From a checkpoint of a small audio captioner.
Data: trained on synthesized solo parts of chorales (CocoChorales), 9.3 epochs.
Rows from block 9 of the audio encoder of a small audio captioner, named by matrix and row number. Rows with one number within an expert belong to one neuron, the router's apart. Each number is 128 + 32 x the weight over its row's rms, rounded and kept within 0 to 255. All counts start at 0. Numbers have three digits each. After the name is the row's rms in percent of the matrix's.
After each expert's rows are labels from the 100 clips, of 14976, where the router gives the expert most weight on average: "strongest on" is what is common among them. Only what is clearly more common there than usual is listed. The data: synthesized solo parts of chorales (CocoChorales). In brackets: how many of the 100, against the usual share in percent.
# router: router (encoder.blocks.9.mlp.router.weight, 8x384, trained with AdamW), inputs 256-383
# up: expert up (encoder.blocks.9.mlp.up, 8x192x384), inputs 256-383
# down: expert down (encoder.blocks.9.mlp.down, 8x384x192, transposed), outputs 256-383

# expert 7
router.7 106:133141168115146075174183107213165128099106137073129115191113180132120206129085195149091176116150133141144111125093160130131079119127126139218166146127136115141123153154133116135161081069171116100161182120124118120164098102080099108160165130044068143147172123077096162076133131128173186126108133155120197146138146112152139149141078120111087093110109194129104142164138155096184133078152
up.0 066:060112159129133109102109093135127139158101173131128133137108108115154121155099150150095123169164143175172139034118138152159135128142208137100137158103157064124097088103079135123167143168083185147101174165143123094065155094136047090140124150126187153094097122151127121144150166103144150119072134161171150130108151090115131121100161126143110143106117187140080090117180110129147098135166
down.0 072:164168117118130145131119144089085108145125099115095104114059134077097054072126193149132159125049168068183145189160128146166131135094102179146116161109133173153114106119128136129114137195117113145127173087139091179141186168169115146071129133107136129155097105099080178119171154161165189127130104108164104107128155232076127175140094066074122126137132122150141125104156098106111161171141
up.1 110:078110125147096071161090138103172100179122141107131131146132118126145172134120140125111103110159053074108070123144148139123147132156142122115180063148151133123122112135205202167124129147100133120133152146147145135110155110091118179099146196112122104097098109092136110032108093119097169143083139081126092171133122156131153132189214120159131140125101170166161163083113112116151125128123
down.1 107:074132091136136230068130082135208111129198144136098119117087107097159145157111120126080104127113172153060142108126109156103158146118114089164126111192093143157178213116152091106079156108070129201091086148106133158130111102126178184123117122118145133123103117131159164079086102139134105164156135123165078157159134112203178163177145095121118126066128107204128153110151101147129146133103
up.2 118:093116111102105177171152068198144129171117136157140133140074159099128158092106128071148179165213200084108149161102112111111112068164082145154101041112134162132121146119134098153143155086142182128108140165170138176060088156112185164090124180130150165126096171084076147076153121174157110125154166133137137113089138118063103136158175163085138112086156074135131100135170118133154103127079
down.2 109:160119156121126137163124156147127138131113111152153118141136090190117153097107116157192188122118088145097113096101132144171114145132116139112122148124110096113168161106191122120110054163142145106122113117124166158147118072173139134144191136140122155122126061128192134099160152132137145121071097109147134128093139150079130114150120113071130110169156103123185148146173161146121131164151
up.3 101:126104108121109118070113107132149147125098083076106129132156151135095121100145125142112181111133120132176147143126181158042165124134140118161118155113182116113196143153158113145127165103161149083096130102119181109147093145180171113067191142127084131075093146082104115156092069181076116106137162145093096140115144108139152098150162128096130148103147133119101107105079072139122090137132
down.3 104:090110070067091123127134127097114146159099114121101116121107124104141168187150153153103070124146105096114108099089102142151114150095054139183148129194079138130103112098181166208124144108195135095146091160036127078113102062148135136084133144126163093128129087158127170112114126122144115130132147176126091096124100091071137126121155135161142135118108095106141127071127073077133127098110
up.4 098:151092133169120121120154112156127181162121153138143101128138129120136147165159186155163159147194129130123091116144145128167118100130143166102155139109131147166179097096158136119082144094076099111139091129151141159094098164154157083080163163097178083149183197140099130107120086106177185127143128162084165112082128140161125117117120178122102123075196128124122152102099120131236135095048
down.4 097:168097109170169139125091125106142103148132135175161114123096160158140153140068163117142127208105152153109157067139086106132085125110148119113132149108084105100109110124108157112127165092152181078120162134153136115083120103136075143154131133152109097070115103117162164156159136073110122173147114135150101123143154174079142184166127164083140155161182111126097134056140141125126143188157
strongest on: note C#5 (74 vs 9.8); oboe (49 vs 7.3); note C5 (48 vs 10.1)

# expert 2
router.2 088:064118084159101141127183154080124100137151101172098193191099129120086086109140106123098109106170127074085152140104151087112165142160091117084195206110103171061101153087096137159117128147115204165078118065147149121102137128187095107125164157122159072132066070093118113165109091128116100132126148137082135174145181124127155137127198119069198096140085154141124126112216131130131154133192
up.0 097:118171106108120155105069156174149104123156101120141084166155121139182146174172144155117165133123138093069173157145117046181129145167134148174171156142171131108157098143110108099138171146106093176161131087108114165110186162095144139119123143144169140186155057133108156107067148079073146123171098151134083161160102087146094184108142153088076092151162140171149141131095128118113116134136
down.0 096:102134078113149125111088120156112122108134074129103141120083175145133189153126119122067101127166107103107085105117129189112082073125102128136200144122141157129082112141157087116119150075108148040085168110122160165129176175122096096174170122130142122130099151128129155133090110117121098123133140113130212164054116129188073136131103128152153132172092126112139140100137136164161098141106
up.1 065:112139091137096141166139156126111142109099134146133196142109085092093126179118085118115115183126143086133081076107100098108086168049116134120134127112167115138100107088195130190100088125094149106152121125153174150060173109142151181093120121136097138066112139034134132091119071137148125104077121147203125103114115090127125135123074106129155114177137083110183134118159136116148170166032
down.1 075:098101086096141151132137128117132117147117144181126155171074129096114100157151143135151179108099108093095118117121093130167045031125094179074144106089074066141141169196195182142178146066196154165115151114118156089136127185161133090114162182089166127070150100129143124064080170140175113149124131121134169114128137161134099112157127095114129149128081127118115093136162129139152191073148
up.2 109:138143109117167138130131116137066092156154112187112122103147110132154145093203095077188130070116097120105190100133102117103173120192158083073122088109122122111136102089156202146164136099153127118068151140102118084131164198113110147088068113159151097129115148100130089122108104079127111134138107064132114155127095171061114068144099121166160176108170112143082173113155125129126116157081
down.2 104:138091081150152068040095100133132178230180168094102143168116137161148104101154106170118177203118133127101183106103067119175177141121162091106123150168095108113146109143152138147125136095090150112169135148127146164110171125097137115126156153138183142115118102117133064152118181097117125109151083148109108089111117137161177084154102151121095111120144119127127156124045089143129193182185
up.3 131:146171181156110112114153123107121095083112140058102119152148170140120227120096107096172151118134132130083172064114092124133125160140161145122125081153139210141158104193159214117195113079078119089108098157084128125074109135062119122202106160118081093127082143131156133089120158109143148179158118114113056140105082109070141137159151145110086149108107145102093167146133142151100115119148
down.3 120:153083186138116153145117101128180148158142149104119152096116132132082152099090171143150170154201154114124134082129096083094137112090085123167110119170135112165102180111145182120117127066141155185170099212057119140118156141105121148128156141102098103089087169156124124090170131084167152130101140165153141141134142070083135185160132110130086138137116145141104054112137148095161173092137
up.4 103:140157123126196129121110143121100153108152125061062181104129216168131135083103138158116152125134140116149111218159185176101172162124131131072066120162143098127161138136117122096076097110127144153157085124199088137179069089125144133147182087143155204092120168110170161145131110119175186129138165182144113105182090105129123129092154108134134111119134183159099175110148076111136094019135
down.4 106:115128121105114145134100174109153106163073152086146112120088148162135151110065148099114151073169159172120094070115133107158145085127174107152116159132118194132151086143153137129119167086141145172165157105126142115084140103146150136118128153132149138103099184112083165142110163070116164122096143066159124070116161105109114128150170114189139095136125094119155089109113109159141119077177
strongest on: note A#4 (78 vs 10.5); oboe (38 vs 7.3)

# expert 4
router.4 103:138102140127112104105203124120158161150125136190189160174167077153166156136158105123108125158072136108193126183129132137118128141122125142058082162149091132188117154146127143094097107152162087055080080211101129094119161173107122083123000103110139125181144085184132114142164119122083111056111073138128127115187147147151129144039139108105184166138123135072189126136120168129119122171146
up.0 098:145161136120117132156205096151095159118136109122119143169092107127105099136072121140128084113057155130171155144157090108095115168181144124087122104115160198123189138127175150170124157137144197081137154115078152119123105142147161124165147080149123141105164162125070137135117123169154098137098130141133109116154120071136141105105126165131096111132073128137097155145147032156086156117142
down.0 101:121173084105163161153126182114107133112134187181082148184159130154081115137172132130132115149097120143119169124103183139124139128191106165094119175109183210127159123189136150118157123162136128097112117128078093069110070104062083143114103065082150107131152105121092123087104125127101150094175125162139192164068116169135110162175106132111125186163140171164130116083164069089117120129118
up.1 104:101087150076061134136102173131086151106132152157153150133108194148096138157087139091155160159190146087079110108158102103129190156143216098102137152113210134137157087122138102204181112115188166080111202103120117089137118122136150097147138169134104125110132091138176119126103141124094131142151101143107149131098108162106156110174071093149135193123072103148123120118101155128172125138189
down.1 108:224106104154160177116128173100126123113146181115118085102153131181116055138147099097063173109067136154076172147148119058085095088165136165063143164105085139135134091145135110120120182112137184137107106118134117194116118136180148121144132115147119115172122133150120143115165191148089102107107111163180117136113100105102143149080080146085111090180111105113143126087095086127085155167119
up.2 119:108147137089130133124189135136091140140116084068114159123109159135177102084117198084146143165146144133179106106120081073137089156124098105115055171202097161106111142118121151118110088130102145128098088165205129097187153096094127137169142118110099108146067148130141111074174177118093070084161112178087121069160141055136179143099087123139131122158062164086139133163169145134120103156223
down.2 111:111102104104141151146192126094132134186026147114157178109124170114179145124174165126166119148116132153135167116108106152076090114101077168118157130139152108123106159118102152125104136203173093193128076137098128145136104140130134119099124120110098118188080085145129108145177137129126103128053086117151098135091081139163164149119177129180091186114060155125152109111131178106105158155119
up.3 092:141061091108097123109158143132113090127092165110093133151169102094103152088085079145107114129133061128150106128104182120180116085108116099134053068121130145144092119131144118149146147100129101135136065173147116091098122152154124072134072086176160100151103175176143092102209064194149135133076105120129226119177097143093149083121104125103100139117148188097179070032118126161111196185113
down.3 094:138117152146151132117191131081169122110128111132164169116068133127095088119150095080160112147086118081186138129152165154136096049179141084124120144141134148107098101125149130160146147097093121155211135149073085171098133175134116129158156074118134134151117045107104193102112143069088134105164107088129135142082089128085107141131103113138145094113122146107107135182158175098142126143143
up.4 086:108088112105144130134081118095121112130164158144142106064170136117169132153115111118049076098109163140158116144099117099209177112101164106103158150136166141118109135168104083076113142122167114147112183144120173143143056161165171164176064123155100154105098075123187130169068130160171113172138127097147141110130149088165091088117128095162205160154141126129124103139171120167100111106151
down.4 101:154156147113124140175096143139200109099146118103164166166117151131097145110122140156145101088166117074126092115091133113106099112084132120115127079113135147088161160174223155099135114105104068128133149095158144070116130131104104186119130187134117124144101146127164108114124183138179156132154058122148088102146137087113123138143117153116149062198091155127086130106119076132161123083104
strongest on: note B4 (100 vs 9.3); violin (56 vs 13.7); note A#4 (32 vs 10.5)

# expert 0
router.0 098:079144115181139123113118086146109184144156155096104151132128125053190103099089142115123122163148072116062159138122113133104121109115160073146159113133127119103112111109165120132099162150136155144133114126207200163150138132150148136144146101112141110127131121081150215148195125094077190125091179108134149096094127089061155175110110149184097124158141116136123073130175128131149184176095
up.0 126:110137137065123100135056158066182089139141120126134087190113100160152086158154097153090122089128147162146184122145125103142136086194118109203109143132113118106099112091118150127145125155100142100114126149131082128148139167080111125113151151157134117183180158102158103088127107159170163068146101111089157099116146132122148098084151089165141161201067167138133077200133130089141211094141
down.0 118:149191097146165103133132166094110101152146097091107124145135096162168096071089078079169159102118169142129178139166224132088138139116135165135111163160148084128143076105134103143146099118161103133114107118136124132133125107137109170118158161138128114162179147132130069105137195107126133172139120094132090133141110151143121129092124092167089047147127092117128072165101091065091107132122
up.1 121:172135117128099114103129144148160106104160099113107158102132124125093212179103143114123137092122133138169135179153133159116125241124113124134111066141116158167115110175150116141084188184100123080127138168099120148114123075161157157168095117066105142113115118175122123122103140052148156137108158079090102156159118101154125084154097146141115134123146092190152099131134182074112124176142
down.1 114:131091174092115193147081128151106136184176103140118084202165159156159190187121079107086125094220098174154151129099126162107121087115171103146096168140119100180094050083156077127149141127059061103131105178126106129122128187106156115123159146092126113099194122072129145115088136155097145094102088163148125128129112131143158061210089118121098117092089151088112158128099109125100144112114
up.2 118:135146106128166133137170135096128087090133122037117180134153122065109129106081121071126128168170176094102122150139085121120108064118057108146130173074111083123169120071066122099131084121097102125129133117187206103144149155156103125153191125162106152097101136116140118142160169125127099190084141155123129123127108133064167099144116103106137113122116142147042168086147218132115113161088
down.2 116:167100059185120135107092137171107181170079154170143119172155131137113156058145149134170175124125085083117144112116111087151162166093205091161158119149100131101157163145140159102119144120113148090116127133137089172076128100090090106158149116158111152185080139120086148130146081142197123160105141163109116222122083087108103126113134112179113094130063154116127071110092177127129168153117
up.3 080:120131075099092158083198086098142141120107116152154066097142117123193060176086130133105125132141113159120145082101100163125172133095196112097120102139151127089150132142154125098170108132099137151116172154157150132126096108154158142178123131085137130150103100089131158131155098139155159143134080125090128152087167081181165149124146111211141156091101089106220135130156131111121146144173
down.3 087:112141140088169107156102196143125154146086189120112112174152088169090155156103130093089099121075085147099135144104155096119104123163142108193147207116092154141138147122142080124129104183168112117165167192142149040115149169177094159166145134184166166098171077165128109153112099113073071094100103119089126066158140145120139098184182116093143134080120121078135100139130137127111159065105
up.4 126:135159118152133183095128112146108116142116171135067111122083102075132165101118101134176146128086099104118157185162183168096127109070152133137131093139126095158171101175163143145121148079145163159131151102148087126180080136150086147079071145053162104133173195118142112143128143078127162184167132146145142137068065166139153051110165173132124132093123115183159098104080126124152119105107
down.4 120:132094113112165099102074157080085167096120161141135102170124144088119164185107050180145097128090143089157154105116129146163088120105129137121122091113163090160048156147103140104171131174104131126109099166138117097118109130109104125133098122130133110093188112173152163093164097170104103119075083136124165172118120109224054101113100140092137120125177143150201186146054147121155141084060
strongest on: violin (48 vs 13.7); note G5 (41 vs 6.4); note C5 (40 vs 10.1)

# expert 5
router.5 096:121122119125147197087097158121167132146103066112154140097130159173122143129089170139118125147174143117140158187110120083137074146167186147116115136112174174130177142124074087163090114124079099111127166193104130098115106104109160190142179138187170121099117155155125156095104112106147155135094139110138127138106200089119122087094118120137118106121124041153132148090056088156155105174106
up.0 090:183123126118075183145150118127112153137140124122137128117192127151104195113124127132118083112141148139093104133164074163084144099094143132176099182065144089136118183125113109130157102145107163062096161182123107185080074110060163074141127145112083113142137093134124177091157113145065126142132151133028114104168167176134084150140169173089139130121124108156197136147064136092144194102079
down.0 091:128117124101114117145141116152095184159070114110077194112118158122115098150145141078132129139123133186194151137092081096163152104112154068143113111170146129068140128140166195082124101135142108142099142108034149095112125167139186139096112138086088102139130153152108126156138161129103180112075110108171082085130122160143157134126121183117113147061127105148146136185133127170135137140125
up.1 117:130135149062145071144076116200140151199148102178163117144140088153082084132139118192098125152151148101085164080137125162113118140087114194202153155149154138182156145122163091093136143113129105129087120167092089154118179094146164082151112173136126126125080073108137166140147119082142127201110141178145124144146169181150113140099118162123112180143122160148159162149150202115148123102152
down.1 110:146107150088053144081148155083167156129045143134096124185086093134089112145112164091153112121190111187154172087146106167110084123145150039136136067156125132112127136094093098195146117097057149119142146064209103185154112111155138166109136062151139130089064134168125157174089122135120104091078129118102077114107096111110138138193135027141096088084149151126129185095083090097155135161143
up.2 103:101144117170124124167145144178171184171146082148081102123130161149140100056098128115138150172084143125099114095107145162150113079093101175138187136072063095134108113134120107185128205103106182103110115138124165143175159123110144101126157135124146120066143117134156162126086131134122106113094186098121154192175092102054096210146126073150123160116121171130057155127062130155161131078109
down.2 097:114061184123175109167111189101126060141096085220181100192133150125137098140116145115110106126142094181147124107168072104157180143123150084099095164115145109140138088083118173087075110150144099145117166124111085173115127133161107153100097075123105163146125142165151161161108173092119158129161092146115096123121112150169097123092105103160135147145118053068132154173178129203143102154187
up.3 110:091092166152160137083128134126138063166115153136118157137117089124124130105112154172094103113158123114128174082120113188162136179156107103120135168157092126156136125127107037069125117136102130096115181149177106103089126113211123106098081102179158138137115144166083149154121156117147136043160158154119133143090175125131153159210141123111175147120162181061117113132165108148081150141114
down.3 112:095157170152123134095164100137117136128132109098114054106119100121113156169082106139082156120147123087119094149177144151103144119116086078209255122126096109092135060111121163070183102113131154100153096162164124183100095109130155175085089138158127129104126162091082109137105109203108132149176157128095142194151170107159133108184175131112112133123097124125107137185178159071137092120120
up.4 076:089110182125111121127206120148140105151160036100172194067083118090139198073095113106121122154159091113151117148099173147156177117147152130156138110112114149094111076138146112121095115161152166119127193133158151150094199139108152119097113081135074137101113134155125191112080110095132104148119114049140111120072128113143112147114122146108080127175121081134095121088117128129128126154104
down.4 077:112144149144124130092101185166146110149161134128105098117159118159124150186111130086125095144152153115189174147166107107108116130153144146104147126155147121118126110079166127119120119128080103125205131130128138098129072088141090158185139149122177072165177140075076141094166074118162199100113157165110125078214071093168075119091155133151135105103147127114150086157141123100163196153159
strongest on: horn (49 vs 6.6); note C#5 (27 vs 9.8)

# expert 6
router.6 108:083121149083088143079078113129132117177132133139097118142129136178160161120083093135139113103122154102182138128141196147127147091132127153121100148150141154097082202149109139151113079091167146072148204101113134150157094160076105206087146161132159153053137126153132144061086087099162149112156176171086139090044124148102163075179197136087120150128093118120170132143153098139116114140097
up.0 108:103097171176136131120124098119191154155074125100141110127124113113193132179130091080082111068112125122137105088148090096161149168084164131116095125104104163181138144118091137070141172103145061160115105136123150141077147111113084168164130123129128118130104142045185122139147123091186146120107132131140117121137095160123090080119125134140092150178153139094092147088076197167119118137098
down.0 104:110178152133098113137177144076093118111096179157127133089129118124150159168154114121095186136111114146155066129164148134134145121115142111146082061126129102137096134098093114174186127155157188106143141129083129192159100081048102161160157091168139171162090134146106143076108139191122114118142135134167131150116058172115084092157138166130147148077077109130123177074129125177122094153141
up.1 074:168140166173144192113157132185155149108084122156089130185098092138176021106161140141115108134116180184158112210121119119120165144070155123112095102104112146092088097163120120079108122107158087150075131109114102113164091118123161133134097143121068080098179112157150092101111178128129159190105132158140058114058086109134123121156106146130165029126138105091113104162120157129177160169108
down.1 079:095149180104112141103195106145158141103125184121159145125124176116190198122159154114136147175150118100079140167121158126148109179148107169170127084152027116119121160078081122113117123094127109104146110121157102149086112105163098134121131133107113120132113126109178112144176135177102164126136120102164072079146174121174091124115107131071099112080099066118162096115104181164149124126103
up.2 087:172096140172139102145184161213092174138054127090163092097146076075188123094136133121157108106092072148155098142105161127187139151137096132151112146157133131151095125132100115141074167142130161153150128095123134168106189109151117139140182125113165161192169159087186130125216118086154167127116150130149161122189076176174098122136124163158111126151130139136094194126153098115152150170120
down.2 090:106146123158164126057120177086119174132152158128138152199143145121105119140181198160108210121155167169173148157109089125206130135102198147139098086141158132049147150112072111126085110115145173130158156122100135170106077156073092135141106147144164137125102187121122190091128138138119170087169132133127143075127081182100154140126121160133098147162155121120142126158127111126120123096188
up.3 120:107096127126108141153140139137151116085154093109165145127133131094088117112119176167136141164212145149100108169175121110104158119158168131123153117077127109091085125127125214165155147079128096097149158115106107137162143111163090112139135126166066069100137155138128112153159087165096116057110173127132149181097075126115125225104084113168158156166205037096147137080072112063094143141105
down.3 116:142111133166061159094130143134123126101119164076144190150077135155136177118125130158103161051147102143128126153151146125131105066145139124141123139154074144129137178160118099124148106114148109106142134120106122085150096101100153137144063134101072149105121123085109181197078125116121154128165123164113152153156175150136110147169130153129178166138159139128167095164144156096086138122062
up.4 117:086113060165110101152136118093093162079182138133114166138120123071202038117126119078150104134133091097079101127130141098109169120145104129137116174097125078164101123093076170125158098182130086115145096135123136112156144161123096113157144115120162136168155157122072122147108128125078149109104104189171177190144125150106091149148094097086139141087110121186139119192114089174125089180149
down.4 121:113071132154140176109171111086137164145154089182168133076144119081151162133177065123073133130172076124110129107115123104114124105060120129105112151113071149163132166207133157158129162122120147048158191167122180128178131134126140136167124067103144140152117141108162113142097139089120111121052136192182126146117098128120109125090119101110158136137108130126112198141166133151064130098137
strongest on: note D#4 (57 vs 11.4); trombone (56 vs 7.4)

# expert 1
router.1 094:139122195131093156163136131186115148122180128102088124174086152143117103080101105164120146177095175182126045079096083147110164144108175134161088114110132175158108129112109127113162063119110188107089097108086080135115107117097119120120129141106097142079179170109114103164112156188171103149124137100119150158070131051140143133128087154130115118131145094067061173152143118156141102077153
up.0 097:113146124132118131100147128200189128158139111147015118178198149087184173140089098096166166128128135108097114075161095198143225138078134136103143081120113119139113084102125117103126120113139128142100137135138158132170072132147125123129099096113088134089100086076126136164185147096160109097097129138151124120164114150059152148152190129141182112103111178100123129135107104127142125092140
down.0 096:080099135077099108132071124055157129095130158134150164146134139118174139079103124149152161128111108132105103090120087134110114153114118061197163113174104131130173088182142143122163169103169069088124177119082149152154104136156151127152122073173214104093133065107113091105133093165141125178134120135128105133086138133210142092106143092132167168185084087053105143149115143081178139139097
up.1 099:130067105112140124163159071186119130163095118143131133152147155091129116156106103139168147165096116098074139149103184125082187110065127130156121149174109164147046168115150121160148152148197092126119152085156153087118109089109057087103109141093097123119071115126113127127133097141082129024167122121081169115105088171095124078127165118105096152149155085127139086127189156142158208079087
down.1 099:150162082094161108163117153080150118131147143136141113114097117129155108145085146135114085146120069151109168119151099157141117095155126120128196145119101124106130163167160152152108127080115105129168152128141159133128153111110106134112165076109138145082136138126085096082127136080098080142163093123075173150186170141132091102082174136095104125090133131146162098156153141112158078154109
up.2 090:137167112123121157151079111158125124109120053167125118140104151131125139122120137170078100119114095107053152136061103122163185098131194139123146084135121064118165082107076139179165160085097109087191126102120099088136112169079080130143111090147113105083128089136109098125148169151071170154174158105122122169122159189153130123133109142195154102099152146171139176155130172127150137096144
down.2 099:169108117119158168084141133109112117176168112122205172093103092172180141111135106127120088080211097158123199058106122148079133061188112152148160141138049147087175126153140133154152195120147164138127106135158162131138121081181086135162126105167149094100171125127135154154199110071100150084131097110197100122069185053073107145108142138091083063119136152120111116165118107117177141139107
up.3 111:127074152057120104166042178139088092130121112107102093173142161131097121152048179134141158145099135122149144082176121126111129147129112127132155154127135112072106190137181131120171145083143093161152080151161146135097128126130105097105191101108103148159139168073120149099125160174140113162127099164152121128144160079132182153134180129104028129139144191095168119147125111148142153111149
down.3 112:185142131148127106128133118133106123164091043113141143172111130099089145083130088125139132081121152110101113143132112175104078145157175086122104102097167140105162103089146073157161098127171155154134160100105159155161179167087118116118119210147181103100103133100169133056171094141128170158142114127199122124109113082065128153147188129158148100132127114158063091120120130124129140183147
up.4 102:146208106126135120108164131114094176127148124141123126100145162112122121135119145118115086155129166169111122167117133142132149115126167100093178144176100076137170148086095159102102130150055141158152138095145110088126133137107122110123123107172085141149168122095130151146111181059137136127072122115166152089142135138103171070177079167152156122099165177151126126157149219149131179128098
down.4 105:205121145080132148143046116139092139111183093121127150082077133156148092154194129138127068100120116147122153172105127134122145087140154120158108112137087137182080140124085142082118096125061177108158101078127059115158121132194091126114152095140159120152109127138153086212166143105115095164127126104079172082142206116115111169117104067178181156185146103137105082138105135152126138166150
strongest on: note G#3 (51 vs 8.2); note C4 (41 vs 10.8); bassoon (38 vs 8.2); note C#4 (37 vs 12.2)

# expert 3
router.3 106:156166070122124122161091157088149076131093150157133051068113154113119069111167128099154097060113111135084200144157077134170165069122107157133115143154151171125171073108125132116142116123112123137147126103092097150097100138196173117103158140144139098161176149154167099178093186156101132174085135103158053156159120161069131105165124128187094107101151070106136138070160108129129115131124
up.0 106:221091104064101126145141187162093103133091168081152142142128106129144122052151151143122140136125108120123129168142128138065151124130130086144106141100147132176175127064077138147125127165166102139126137129115137095167120153151139145083167129146174159166107155139191145071137128166136231107089174141128139150153142237082118072110093154103134155124143131145120154135120132140106180111158
down.0 109:126090173109124099121129132078144130097102188087181154185146112073164133091181088145154124148124160114131105127156086108141137167083172076126147209129163143113144061100153158039118146079091155141096117159127149105132149131070111099147167122138153074149097072109167083136160153126135103186113139086117159140151070130126174096141117176153147133107180124149153148102136139080117143185137
up.1 103:122090100151124098104083097104125114136165098135109112142110117087139160126093137143106147147143139200145100061079141128136188124089140085182133129047195112085129125135132080143127108101141118179164155112114118111098157157109147161159093106131194127113194155142142180101154156137134100132124133184099092091105099111080154091110186142157048102161164118133095148141156080192080188076124
down.1 099:117132116093135133158156099142145125152144149131094070108154072131134157145141183083157157095124115106105114165107044062128140180123168136101183137089132160072131134143151083142101046153169081078133155120108178146158091106121132112165120158138154116182174112078074139122098170087149138181145177125129168110135118118094161042115155114091111124119100154125124144113097108078122078161115
up.2 110:222122186088105150121147054152135097141150192163089139117062149161073118073143118199157141125113138170120105062122154033174174123171150101138099107147129146142080125122173189126120140122183108148174094177152101136099133129146137128137130075153113129143103074059093087139142125104110123157157086109107078118051145116124131128165132118155137144137141157095146061132130140092076097126158
down.2 107:174123073078123193167150162170156144219104138130124122111120133151141114132156161081142130165123112113110105142124127116102110108082085166110148145139091119101176120115120134125064127092151140155175105106108097171106103113196183123109098085123118177123116113125110144135154128177104167125178179126097186137103167108114120168121145138142126098137159103127122163086109154091085099125112
up.3 110:133086153142139157094077091172174140128147154153114103130158177119105105179104097171180114204116120098080117107113136221159128138100121107154137132135081156124163134150112152089107163094156143166155082117096164109164094077115151125135143109132101118098112081130127109161097105099122123093124214149074123175103174079156151084148085115123142087075117085123121180137183126135176127135080
down.3 113:135125181147122118125132121142104186076065149120138119129083105092116118145150127092088102094135129124146109106145118132128140149160139162139121063180130117177137111071108200133122147195085095125140095111161078135119134137170111171163144175154135111134110171083078134140118105135169135143149123116098108145103177124136127055139070090118134099162129189135138164183108187142190053151120
up.4 095:082113101160139157138158162102139086110118121112161155208157117037111089132124165131171110125144173073110148104187181142131127199175100059125100139082098114121153109170121090142160109121130153096091084101150157109190175135155151113149190180156130145142173178120101152092113074131087130105165122157114161118164115137109136118096101077113146164190164154092080134141110118118073131128113
down.4 094:105076139116149113120191083172109156185099136140109206077095140166092098161096096193141137151160115147141146150122192078175077133138129140103151149072132074128124100085131150203146093139061134140082094118153108134130166129143061122167129110143167079120107118105067135100173107105070152086142141076166115148119172114156123116131169170164136096149088162152138117146153148153116181122076
strongest on: note G#4 (64 vs 9); oboe (45 vs 7.3); note G#5 (34 vs 4)